Weights of a small image classifier: trained on retinal OCT scans (Kermany 2017).
Rows from block 8 of a small image classifier, named by matrix and row number. Rows with one number belong to one neuron. Each number is 50 + 12 x the weight over its row's rms, rounded and kept within 0 to 99. All counts start at 0.
After each neuron's rows are labels from the 100 images, of 14976, where the neuron reaches its highest value: "strongest on" is what is common among them. Only what is clearly more common there than usual is listed. The data: retinal OCT scans (Kermany 2017).
# fc1: MLP up (model.blocks.8.mlp.fc1.weight, 1152x192), inputs 96-191
# fc2: MLP down (model.blocks.8.mlp.fc2.weight, 192x1152, transposed), outputs 96-191

fc1.492:47 30 28 56 31 27 58 39 53 49 41 47 52 63 44 33 40 47 51 58 61 46 46 70 39 57 67 46 64 62 47 38 44 50 55 81 27 56 29 64 31 62 38 68 52 40 70 39 31 58 41 56 56 49 48 47 68 39 57 62 58 72 44 59 56 71 59 58 45 52 53 52 42 55 36 35 37 36 56 48 56 33 57 46 31 49 64 46 57 25 71 46 32 59 43 48
fc2.492:36 73 66 58 66 70 34 42 71 54 50 57 41 50 38 59 36 58 58 49 27 58 54 37 71 26 34 44 43 29 50 39 46 69 58 16 69 45 61 24 73 42 48 38 57 50 48 52 56 65 58 53 37 48 73 47 28 71 45 38 48 40 50 55 44 32 51 46 53 52 56 39 49 46 67 64 52 46 45 40 55 67 56 58 65 67 37 58 43 51 45 41 45 28 65 45
strongest on: finding: choroidal neovascularization

fc1.212:61 53 57 47 54 64 50 56 40 56 53 70 29 48 35 68 38 59 44 49 80 68 60 52 56 50 50 53 65 50 53 38 48 36 77 53 48 64 54 49 14 42 67 59 67 65 69 44 53 60 50 64 48 58 33 47 60 57 66 65 45 42 64 32 49 64 56 39 57 66 52 59 54 65 65 44 46 48 57 46 47 55 59 39 52 09 59 66 66 61 44 62 66 36 38 29
fc2.212:43 54 59 54 56 45 56 67 68 58 54 36 68 56 69 46 57 51 60 58 38 32 46 55 35 25 37 64 48 42 43 42 55 59 40 34 38 41 19 47 38 61 61 59 30 55 56 45 47 56 40 32 60 66 47 49 66 51 48 39 61 72 26 61 48 64 40 38 51 45 46 36 51 53 48 56 45 71 36 70 35 47 33 58 57 86 47 32 81 59 43 60 59 69 49 73
strongest on: finding: diabetic macular edema

fc1.117:48 65 62 67 38 62 29 51 56 63 53 39 45 57 36 39 37 59 52 51 68 44 78 54 15 68 51 37 29 54 53 51 50 41 70 55 54 47 74 44 58 35 39 38 50 37 59 58 49 45 48 54 28 68 42 61 45 67 37 55 68 54 27 66 66 52 66 33 75 58 52 46 40 63 46 76 47 77 59 48 40 43 32 46 46 57 69 50 58 43 41 49 46 51 48 26
fc2.117:35 50 47 32 68 29 67 53 45 23 37 68 61 37 65 47 65 44 42 50 17 56 44 41 60 52 64 54 59 27 32 49 53 58 31 44 44 51 48 70 42 63 61 68 60 45 57 46 59 50 47 41 72 40 43 44 62 54 64 49 33 31 64 45 49 62 27 60 44 66 46 57 53 52 53 26 51 47 40 53 55 55 56 63 45 56 45 51 53 62 43 44 40 49 44 67
strongest on: finding: drusen

fc1.764:68 44 77 67 33 35 55 56 54 57 47 45 58 40 62 50 40 80 57 56 42 50 58 51 61 34 74 27 53 52 53 59 38 58 54 56 63 30 53 44 64 39 48 67 32 45 48 31 49 35 73 48 48 43 37 42 74 45 41 35 52 60 56 29 46 64 65 30 67 56 38 49 57 56 47 40 57 53 73 52 51 40 71 26 55 44 57 76 75 50 51 66 65 52 52 40
fc2.764:47 54 40 32 75 72 54 44 50 35 59 52 61 69 43 47 46 34 48 53 44 51 48 41 32 55 38 67 40 62 36 49 61 31 45 53 48 52 49 81 34 62 50 42 56 67 57 64 40 69 39 45 55 64 69 49 15 49 59 70 53 33 43 61 40 34 35 52 26 44 76 48 57 46 67 68 58 52 54 39 56 84 26 68 46 49 64 24 35 39 47 43 46 48 46 65
strongest on: finding: normal

fc1.341:47 19 52 55 52 68 42 58 71 32 52 46 37 44 26 61 53 61 35 54 40 43 52 34 56 62 44 55 32 40 58 61 62 57 50 54 70 37 54 62 52 45 42 48 45 53 32 61 39 47 40 89 52 61 50 28 41 98 56 52 49 39 40 42 44 57 58 37 50 49 49 55 46 40 32 36 76 29 63 60 71 62 33 47 53 56 53 52 50 55 53 43 54 45 59 66
fc2.341:65 78 54 34 36 39 37 45 37 48 58 54 62 51 64 63 55 38 60 30 40 65 64 68 42 66 66 49 51 47 51 32 34 30 33 59 43 60 47 51 48 42 51 55 47 58 51 47 49 50 57 27 24 40 62 65 59 26 43 66 54 52 64 51 55 43 49 66 54 48 44 45 50 43 74 69 39 60 39 38 17 41 53 43 50 30 48 56 62 46 43 46 45 61 45 38
strongest on: finding: choroidal neovascularization

fc1.208:58 45 51 49 42 59 45 52 67 31 33 33 37 57 32 53 56 73 36 52 64 55 69 47 55 44 65 64 51 42 41 48 37 58 64 43 48 60 38 54 58 41 47 48 34 16 29 57 70 33 67 57 51 45 57 56 51 76 48 59 46 58 39 51 43 56 37 57 39 59 65 57 48 76 61 76 58 49 47 51 36 73 37 53 59 47 51 40 46 40 29 48 45 52 39 41
fc2.208:60 48 51 35 60 45 34 47 29 48 53 64 56 35 61 64 39 52 62 25 45 34 38 56 42 60 49 19 52 59 51 45 78 48 60 78 54 49 58 52 34 53 37 43 66 77 62 47 48 46 41 36 50 33 52 43 47 24 49 41 39 39 52 54 53 69 63 51 49 42 45 27 53 34 45 34 44 59 48 51 63 32 65 48 44 60 52 63 36 67 74 65 63 66 58 49
strongest on: finding: normal

fc1.621:57 69 48 59 41 60 67 54 82 69 69 52 51 41 53 56 30 52 66 31 49 52 61 71 48 49 50 20 60 53 42 45 53 53 63 65 45 67 45 54 53 43 41 56 32 46 54 57 65 50 30 43 44 59 76 59 60 37 35 52 26 69 41 45 24 25 55 47 44 46 70 52 70 48 72 60 36 64 66 70 32 46 40 73 54 43 38 65 41 62 53 52 56 53 43 43
fc2.621:39 42 35 34 55 58 33 46 35 43 43 50 49 52 46 55 55 47 39 64 45 55 51 36 45 58 55 66 61 43 53 43 37 42 41 55 57 37 43 54 46 31 48 50 73 51 53 47 26 47 80 63 61 39 34 41 39 54 44 52 52 23 54 33 68 83 49 38 49 63 50 59 30 47 28 52 55 27 52 42 53 64 59 27 37 63 58 55 60 39 48 47 27 53 51 60
strongest on: finding: drusen

fc1.286:56 65 41 42 57 35 70 55 74 31 39 52 52 52 60 58 55 58 80 33 35 42 51 28 62 57 57 54 58 43 30 40 37 42 57 49 34 51 45 59 40 44 49 54 46 53 51 52 20 57 34 74 57 52 34 41 53 50 69 51 52 50 63 55 64 77 46 53 34 49 61 54 72 54 60 54 32 72 58 54 50 62 48 65 51 59 53 47 57 39 45 53 58 34 70 49
fc2.286:46 32 48 41 56 61 56 38 31 42 46 42 58 49 73 53 31 46 49 50 61 37 39 68 40 62 50 40 34 76 61 44 50 62 45 55 72 53 62 41 61 52 57 48 57 44 43 42 54 35 72 61 43 47 64 52 52 50 44 45 47 41 43 48 35 32 41 57 69 43 55 54 32 46 54 59 42 43 62 44 58 38 57 33 16 47 49 43 38 55 58 44 47 50 57 48
strongest on: finding: drusen

fc1.669:27 58 44 56 56 54 62 57 61 66 56 53 62 38 55 71 47 63 49 54 58 69 49 53 57 51 60 60 47 64 58 63 64 47 62 45 30 74 54 38 40 52 59 33 59 52 40 93 36 64 34 48 25 45 45 63 41 75 54 67 33 40 34 70 59 49 47 45 42 74 60 24 55 26 28 51 55 76 63 53 70 33 56 37 50 57 30 31 67 70 43 69 59 54 50 49
fc2.669:44 46 62 58 44 46 48 45 26 40 36 54 43 60 75 56 45 28 62 47 54 31 59 46 37 50 45 41 50 41 56 43 29 39 49 45 60 50 50 58 49 59 73 57 51 64 47 27 65 23 73 54 73 63 62 31 59 27 76 38 36 47 43 37 36 59 55 56 67 16 60 48 45 67 59 64 41 31 57 58 48 63 53 73 47 53 66 61 43 27 52 52 28 39 54 50
strongest on: finding: drusen

fc1.403:48 64 40 48 51 18 65 55 64 37 54 43 57 36 53 53 41 47 59 47 53 54 18 42 49 55 52 33 56 44 41 55 37 37 50 66 58 50 39 39 42 38 42 59 61 52 47 20 22 77 47 61 59 43 35 29 42 46 34 54 50 51 56 54 52 61 57 49 52 61 61 34 54 41 38 57 42 64 43 45 44 59 45 65 59 47 46 52 46 60 39 48 58 48 54 67
fc2.403:54 35 56 54 36 71 39 39 25 55 51 43 47 57 48 39 31 41 56 56 46 50 75 64 53 59 53 52 46 51 61 54 43 52 49 44 52 53 54 46 71 69 54 29 57 40 54 73 74 44 47 65 51 53 69 65 64 64 57 55 61 46 24 58 43 31 50 55 58 51 27 65 45 71 61 45 51 23 58 63 47 51 54 31 42 33 70 50 58 59 54 52 29 36 42 45
strongest on: finding: drusen

fc1.16:09 26 59 46 49 46 57 46 49 50 51 72 47 41 53 62 44 32 47 09 44 58 57 61 57 66 54 74 48 56 39 47 44 51 50 52 52 56 64 59 43 58 49 45 60 49 49 61 54 47 44 45 50 39 36 76 52 55 33 61 47 57 43 55 84 56 61 50 69 61 68 46 21 61 64 54 54 65 55 58 21 57 53 72 63 42 47 32 73 73 58 44 53 49 44 52
fc2.16:63 74 43 50 51 39 55 61 54 49 30 33 36 51 66 23 62 64 49 74 58 57 56 26 56 37 50 41 41 66 53 55 44 49 54 46 55 17 43 46 65 45 43 56 57 61 49 32 49 52 48 37 54 61 55 40 57 49 62 45 46 42 51 53 49 45 48 52 44 35 28 50 76 54 30 40 51 53 50 47 81 30 60 30 35 42 47 50 66 27 42 59 41 47 72 40
strongest on: finding: normal

fc1.295:37 53 60 40 53 59 33 42 58 31 54 50 51 45 39 46 62 49 36 50 61 29 45 49 53 58 46 67 67 41 53 51 39 50 42 52 66 54 46 52 40 60 43 45 52 46 49 28 64 47 52 44 53 69 83 46 27 41 44 48 52 59 45 61 49 66 72 65 55 52 50 44 56 59 76 46 66 27 62 61 53 54 21 38 35 33 66 60 37 52 64 63 31 61 43 57
fc2.295:36 47 27 56 53 32 53 65 55 32 36 49 40 56 38 36 52 69 72 66 29 57 58 60 45 35 60 38 35 63 54 47 34 51 43 55 39 45 44 39 66 76 50 56 55 64 45 72 47 73 67 63 43 56 45 57 70 68 47 56 41 62 34 53 38 48 40 44 41 42 52 57 52 42 35 49 40 55 56 40 67 37 54 69 71 74 43 46 47 62 41 44 71 37 60 70
strongest on: finding: diabetic macular edema

fc1.330:63 48 50 50 65 59 58 67 48 40 45 27 35 46 33 61 36 63 49 49 57 53 49 50 46 68 58 38 62 41 49 41 35 39 48 59 56 70 58 60 54 54 61 33 62 48 40 41 48 58 48 43 51 29 31 34 34 59 58 45 28 44 41 48 34 55 37 44 38 50 43 39 60 44 51 55 56 60 53 51 32 45 37 51 72 42 32 40 30 51 67 42 58 62 56 63
fc2.330:42 45 44 57 29 37 34 50 39 57 48 70 48 34 52 23 43 42 44 57 30 37 65 42 44 58 57 74 28 45 55 72 69 44 42 37 45 28 49 35 46 52 49 66 47 34 54 46 39 49 48 61 53 65 57 46 63 49 22 42 49 61 71 41 58 52 34 69 55 46 56 72 30 45 53 50 37 56 65 41 50 50 60 35 40 34 50 49 76 60 40 51 50 46 56 42
strongest on: finding: choroidal neovascularization

fc1.237:53 60 57 50 47 33 43 49 65 58 53 33 39 79 32 39 48 48 32 31 66 64 39 28 55 53 67 60 36 51 38 46 42 36 28 27 59 62 73 53 37 45 34 56 45 53 40 50 54 57 15 58 48 43 61 28 56 15 66 50 53 55 37 46 51 58 47 44 50 64 51 54 57 54 37 47 43 63 44 51 36 57 48 63 58 77 65 38 45 70 40 49 47 54 40 65
fc2.237:49 41 33 52 68 52 46 41 38 48 50 74 61 39 67 54 52 41 41 61 64 39 43 33 51 47 34 52 51 49 63 21 56 73 62 42 79 45 42 60 64 61 41 25 50 47 62 31 42 59 75 60 64 59 49 60 55 66 41 66 50 39 65 52 42 51 68 62 69 47 57 40 49 54 67 50 47 41 56 56 61 39 51 34 36 34 49 25 66 46 50 36 43 13 68 50
strongest on: finding: diabetic macular edema

fc1.576:60 59 37 43 48 42 46 68 56 63 54 44 43 41 49 67 42 77 36 42 47 44 66 32 35 64 59 29 59 33 34 44 65 48 39 61 49 51 51 55 47 48 49 57 46 40 49 63 52 76 18 46 63 47 57 42 42 59 68 60 38 39 49 41 20 55 37 70 58 64 42 45 40 53 62 54 37 58 73 64 50 75 30 65 56 46 43 57 46 35 57 51 76 79 52 65
fc2.576:35 48 68 61 44 67 42 44 56 43 49 56 76 54 50 65 53 26 60 50 26 63 48 70 39 37 51 62 71 63 52 45 47 58 49 61 42 41 55 35 60 66 62 39 68 59 49 50 42 33 77 57 44 56 52 64 50 51 36 43 42 24 56 56 64 78 49 25 54 44 50 63 49 45 51 66 53 58 48 20 39 61 47 21 47 56 74 46 61 70 64 57 27 35 36 41
strongest on: finding: drusen