From a checkpoint of a small image classifier: patch size [8, 8], 9400 steps.
Rows from block 8 of a small image classifier, named by matrix and row number. Rows with one number belong to one neuron. Each number is 200 + 20 x the weight over its row's rms, rounded and kept within 0 to 999. All counts start at 0.
After each neuron's rows are labels from the 100 images, of 14976, where the neuron reaches its highest value: "responds to" is what is common among them; "colour at peak" is the nearest of a few named colours to the mean colour under the peak. Only what is clearly more common there than usual is listed. The data: retinal OCT scans (Kermany 2017). In brackets: how many of the 100, against the usual share in percent.
# fc1: MLP up (model.blocks.8.mlp.fc1.weight, 1152x192), inputs 96-191
# fc2: MLP down (model.blocks.8.mlp.fc2.weight, 192x1152, transposed), outputs 96-191

fc1.422,214,186,187,183,205,206,180,230,198,234,217,224,210,194,153,224,201,156,210,207,211,217,232,207,192,267,198,200,212,243,185,187,181,192,196,228,212,212,191,198,237,186,205,184,192,173,215,178,159,196,218,197,186,199,193,198,203,199,183,191,212,196,197,185,176,194,220,162,224,216,184,185,205,192,187,202,225,177,186,216,224,223,204,192,210,263,191,178,207,225,172,175,211,197,208,210
fc2.422,177,195,205,200,232,202,233,216,195,166,207,204,193,212,183,208,180,171,177,170,170,189,210,193,209,190,188,232,219,173,210,202,209,208,184,182,185,166,210,194,188,192,178,264,227,191,213,184,210,218,211,204,223,182,167,184,215,235,228,209,220,230,211,211,239,196,170,214,188,211,240,220,217,237,187,224,194,205,191,161,197,221,194,209,200,206,198,202,185,217,207,224,213,220,165,168
responds to: finding: diabetic macular edema (100 vs 11.7)
colour at peak: grey (52 vs 24.9)

fc1.70,193,224,176,188,163,161,206,173,184,168,201,189,209,198,184,192,211,137,225,216,197,204,207,210,216,207,228,242,213,219,194,195,181,183,176,217,185,173,172,229,205,184,183,179,208,209,190,220,203,203,223,193,182,223,223,177,195,184,195,202,188,201,180,186,198,230,194,212,226,209,169,167,186,168,135,189,194,198,174,218,170,174,200,183,211,188,192,210,200,168,195,191,222,161,205,191
fc2.70,163,168,203,212,212,232,198,213,211,189,181,219,190,244,222,188,163,241,185,204,199,179,230,191,202,180,173,152,217,181,185,198,212,200,203,180,219,207,213,138,201,220,254,183,189,169,221,200,225,215,197,190,204,174,193,206,196,219,193,199,208,216,241,220,192,144,224,198,181,200,198,219,212,211,261,179,204,200,218,179,219,214,176,183,164,204,192,187,212,202,205,204,187,194,189,202
responds to: finding: normal (84 vs 51.6)
colour at peak: white (90 vs 2.3)

fc1.455,178,192,214,158,188,186,202,211,208,209,194,211,236,180,199,176,205,203,195,198,206,197,195,200,217,210,214,201,204,167,148,196,191,199,210,188,202,216,181,198,182,157,231,210,208,199,203,219,174,199,205,186,200,206,196,194,211,204,244,193,214,211,213,188,183,235,205,192,201,209,197,181,211,208,214,200,238,197,231,206,213,176,212,139,185,194,240,225,232,168,172,208,201,231,194,211
fc2.455,195,212,190,209,194,193,188,167,190,194,189,194,189,186,234,207,214,229,198,193,202,231,219,176,188,201,197,186,162,184,235,199,173,186,202,199,175,183,204,191,196,252,202,192,193,216,154,201,210,216,197,207,203,211,200,179,186,210,176,215,208,215,176,223,237,199,204,182,194,199,214,177,197,189,152,212,189,206,197,214,190,237,174,228,226,206,173,178,184,205,237,213,195,209,164,189
responds to: finding: choroidal neovascularization (92 vs 29.4)
colour at peak: grey (83 vs 24.9)

fc1.294,180,224,217,192,197,191,187,162,242,181,218,220,185,192,232,211,232,171,217,214,148,206,219,187,228,214,171,224,233,208,196,206,201,176,219,224,202,194,180,188,171,219,197,232,246,191,195,202,216,230,196,205,196,221,236,169,197,176,217,191,205,204,195,195,192,206,223,197,223,174,230,198,210,194,202,200,196,206,153,190,210,191,225,200,204,171,196,204,234,223,210,193,189,200,192,193
fc2.294,198,198,202,187,231,193,225,225,128,226,184,207,193,199,196,187,167,226,191,179,235,204,197,206,219,201,205,182,196,216,227,188,198,200,199,174,223,191,211,185,226,186,205,181,158,213,237,183,188,213,213,190,194,166,160,232,187,240,185,211,187,208,177,175,219,213,198,218,176,202,206,175,184,215,183,183,227,217,225,182,199,233,171,214,185,220,208,189,172,173,163,209,238,165,201,206
responds to: finding: diabetic macular edema (87 vs 11.7)
colour at peak: grey (56 vs 24.9); white (34 vs 2.3)

fc1.352,188,200,203,231,256,222,243,224,200,194,184,234,204,195,191,212,230,247,183,205,195,197,210,198,199,195,231,228,208,188,191,196,208,152,185,191,168,210,181,194,188,193,203,222,196,198,217,232,178,243,225,197,210,197,190,232,190,191,201,242,201,222,171,236,187,229,212,225,190,183,214,197,232,200,230,215,179,216,207,214,190,188,181,175,193,204,200,200,166,215,230,195,241,198,216,205
fc2.352,218,191,218,235,175,164,179,154,212,198,203,194,190,171,199,164,189,173,206,213,196,215,169,215,194,218,194,198,177,225,212,176,187,244,203,215,201,218,213,196,210,222,154,164,186,202,190,209,195,177,171,207,194,206,183,178,207,184,209,194,214,208,220,204,240,190,188,171,230,203,223,221,158,214,168,183,213,177,175,178,209,203,189,188,201,199,231,173,193,216,177,217,166,207,195,177
responds to: finding: choroidal neovascularization (100 vs 29.4)
colour at peak: grey (72 vs 24.9)

fc1.325,183,225,244,208,194,212,174,201,180,185,190,168,240,216,191,163,184,192,178,210,182,238,205,192,213,218,219,174,204,231,207,214,196,212,199,214,190,220,168,189,197,173,201,192,201,213,190,237,194,224,226,194,200,214,201,187,190,199,227,198,201,220,184,196,195,198,222,224,227,180,218,199,179,161,190,157,216,185,193,197,243,203,206,174,195,199,220,185,188,225,193,194,204,172,221,168
fc2.325,224,186,167,174,191,194,215,192,206,209,205,207,171,193,204,210,189,219,217,173,192,168,224,228,207,140,173,218,200,146,218,191,195,171,211,185,182,167,209,197,202,228,198,217,213,197,233,188,225,187,188,195,188,179,203,185,203,205,171,198,195,200,196,166,196,203,186,205,174,201,177,185,211,210,203,228,161,174,215,202,142,182,206,186,222,214,189,205,246,166,200,190,170,196,200,202
responds to: finding: drusen (32 vs 7.4)
colour at peak: grey (74 vs 24.9)

fc1.235,195,247,185,218,226,212,177,194,225,218,217,176,204,231,191,184,218,219,197,209,182,182,238,252,212,176,150,199,184,213,207,194,210,205,185,196,196,205,172,178,193,220,183,221,198,225,236,179,193,185,190,224,167,226,221,199,210,198,199,186,220,171,177,190,201,207,168,191,189,214,197,198,171,197,225,190,163,182,187,205,195,193,197,213,167,200,234,200,209,206,203,207,212,179,219,167
fc2.235,198,170,191,190,186,182,227,218,195,204,224,206,176,188,191,206,188,197,205,169,231,194,177,133,168,204,236,210,204,157,215,160,191,201,189,204,216,187,217,244,205,165,227,213,191,166,172,241,204,193,226,182,189,216,197,209,199,212,203,195,178,216,196,209,205,205,237,226,223,174,203,185,220,215,186,201,217,211,215,208,172,185,187,188,268,200,213,209,180,201,197,185,189,204,183,220
responds to: finding: choroidal neovascularization (97 vs 29.4)
colour at peak: grey (64 vs 24.9)

fc1.132,207,213,225,197,212,194,182,190,201,213,173,194,209,199,223,218,188,189,200,186,233,180,229,161,241,193,204,208,191,189,218,186,222,212,204,192,222,214,199,203,201,200,211,253,212,217,191,230,196,217,155,203,198,160,190,168,173,164,175,204,220,247,203,221,230,194,184,219,187,183,187,203,214,167,214,206,161,213,185,190,171,213,224,178,175,190,207,167,191,207,198,185,188,213,217,211
fc2.132,197,201,182,216,165,201,203,193,196,193,212,196,206,207,173,204,230,213,215,174,217,214,176,217,189,181,204,209,220,199,175,190,213,189,208,194,206,212,194,182,230,205,191,147,179,162,224,184,200,179,225,187,214,248,219,227,212,233,215,197,208,170,192,196,164,191,185,199,214,196,205,236,214,203,182,194,241,174,219,202,253,174,171,209,198,230,169,209,202,220,187,205,198,192,168,188
responds to: finding: diabetic macular edema (68 vs 11.7)
colour at peak: grey (53 vs 24.9)

fc1.436,227,211,167,184,209,186,184,159,210,205,180,200,222,208,214,227,186,240,208,179,215,212,196,183,204,201,171,205,194,218,215,177,196,180,192,211,198,198,153,196,224,216,188,189,205,220,193,214,202,198,200,201,208,187,142,197,210,214,184,217,201,184,189,165,201,156,201,209,210,200,231,173,186,193,200,208,190,210,188,180,201,207,194,183,214,269,189,189,178,194,187,224,194,203,240,232
fc2.436,201,173,218,213,215,217,235,173,233,178,195,204,197,208,188,189,217,164,191,201,174,207,232,221,189,226,175,220,183,207,201,211,205,224,189,202,214,189,221,199,162,196,166,224,164,187,220,188,209,261,198,200,185,191,227,219,215,197,187,172,183,203,203,175,193,231,213,195,243,234,230,205,192,233,200,187,184,169,202,212,197,193,229,227,190,150,193,234,202,191,191,174,211,215,195,172
responds to: finding: diabetic macular edema (100 vs 11.7)
colour at peak: grey (67 vs 24.9)

fc1.91,183,185,201,188,213,222,192,167,235,187,180,195,211,190,215,190,201,196,202,223,211,232,195,217,176,225,184,199,206,200,201,194,183,154,218,204,208,180,210,221,212,191,228,193,252,220,206,156,178,217,230,231,192,226,207,221,184,176,183,198,196,225,199,151,182,162,207,209,175,204,166,207,197,207,217,208,212,152,235,189,230,191,192,163,195,208,217,231,199,208,226,185,182,193,222,193
fc2.91,203,217,196,198,202,201,175,203,182,216,239,179,206,192,180,199,204,226,196,160,175,204,192,185,203,163,218,186,180,188,205,195,200,240,167,216,190,178,191,186,198,202,189,211,166,202,188,229,228,181,147,179,213,162,225,200,200,212,214,223,163,175,188,241,193,218,194,198,216,210,219,183,175,216,212,190,165,222,200,224,144,201,220,245,209,212,219,178,196,171,173,212,202,204,182,226
responds to: finding: drusen (81 vs 7.4)
colour at peak: grey (66 vs 24.9)

fc1.660,171,208,244,194,198,207,171,174,203,216,220,218,181,196,221,231,167,166,212,189,245,187,191,199,208,176,205,188,186,168,202,201,188,199,210,163,172,259,211,193,191,203,192,196,207,189,220,200,188,205,185,206,202,225,192,157,197,193,180,218,196,222,173,202,191,235,192,215,200,222,200,191,207,213,170,189,177,212,228,202,199,223,174,160,195,223,165,204,208,195,218,191,197,178,183,201
fc2.660,223,191,156,185,208,177,210,196,214,171,194,157,202,213,157,192,219,217,180,201,197,195,225,214,196,199,215,212,195,220,194,181,201,188,198,239,214,169,191,195,221,193,176,189,205,226,181,242,205,206,200,199,191,191,231,247,183,213,217,183,180,197,211,200,203,183,239,198,182,185,198,202,184,168,250,230,197,187,220,215,226,175,223,214,214,206,217,204,204,210,189,171,207,204,201,207
responds to: finding: choroidal neovascularization (80 vs 29.4)
colour at peak: white (49 vs 2.3)

fc1.17,214,226,198,187,225,180,180,248,210,179,187,209,164,176,212,208,176,205,166,207,227,219,197,201,200,200,177,181,189,221,171,221,204,170,194,197,216,190,196,144,189,221,198,191,213,184,215,200,205,210,203,199,210,196,237,221,203,203,176,211,212,188,202,180,195,199,197,211,198,154,202,196,190,215,189,232,191,199,214,188,191,197,233,177,211,177,162,204,231,196,205,219,205,191,202,201
fc2.17,189,170,212,215,163,194,206,181,187,191,190,199,212,209,206,193,235,162,204,205,187,202,215,212,202,191,188,173,191,188,213,189,182,214,200,187,193,205,190,251,200,199,186,204,202,200,212,160,204,196,207,193,188,181,167,186,204,178,191,167,188,209,201,210,194,183,197,206,208,229,202,201,199,164,170,157,254,237,153,199,234,199,181,189,189,215,228,208,189,182,198,173,180,197,203,192
responds to: finding: normal (79 vs 51.6)
colour at peak: grey (69 vs 24.9)

fc1.496,205,219,213,177,185,177,226,178,198,186,190,189,189,219,176,193,201,199,237,203,200,205,185,206,214,184,163,224,202,225,207,194,226,171,234,158,202,203,218,197,191,251,240,220,182,208,195,166,216,176,198,192,206,236,244,207,170,222,208,176,177,224,192,208,217,201,181,185,236,208,195,208,132,168,202,199,201,214,202,218,185,173,198,218,190,194,209,183,188,191,205,183,206,164,200,197
fc2.496,228,166,203,235,235,215,202,212,176,201,219,194,187,224,224,199,185,179,197,194,211,203,193,193,167,201,213,171,187,172,171,204,187,244,172,239,216,202,185,200,217,178,160,158,216,170,178,229,199,227,207,203,195,172,154,182,214,194,152,243,207,192,179,184,171,189,205,174,170,186,196,182,258,218,222,184,211,170,215,202,212,208,208,179,201,197,185,197,225,188,236,191,199,190,201,194
responds to: finding: normal (84 vs 51.6)
colour at peak: grey (83 vs 24.9)

fc1.440,233,175,210,188,210,217,177,167,150,221,180,174,212,219,193,197,218,266,192,185,220,215,236,197,215,202,232,199,211,205,210,230,239,213,195,220,207,203,187,191,210,190,193,216,192,204,207,196,206,207,221,219,196,196,218,250,210,204,225,186,197,168,212,191,200,205,229,159,233,186,204,200,207,201,197,164,229,189,202,210,166,176,195,183,193,216,207,187,209,177,209,178,215,194,239,159
fc2.440,200,213,193,197,201,194,215,211,231,187,227,222,184,204,215,203,181,162,184,202,164,173,188,194,210,204,178,200,175,208,190,194,172,198,184,168,205,206,208,226,184,214,198,170,199,176,202,196,213,183,172,195,203,217,200,177,205,180,154,208,226,236,209,239,191,204,191,207,165,197,190,190,190,217,209,226,201,210,186,191,240,210,223,214,212,190,179,225,199,189,173,228,167,191,185,219
responds to: finding: drusen (92 vs 7.4)
colour at peak: grey (80 vs 24.9)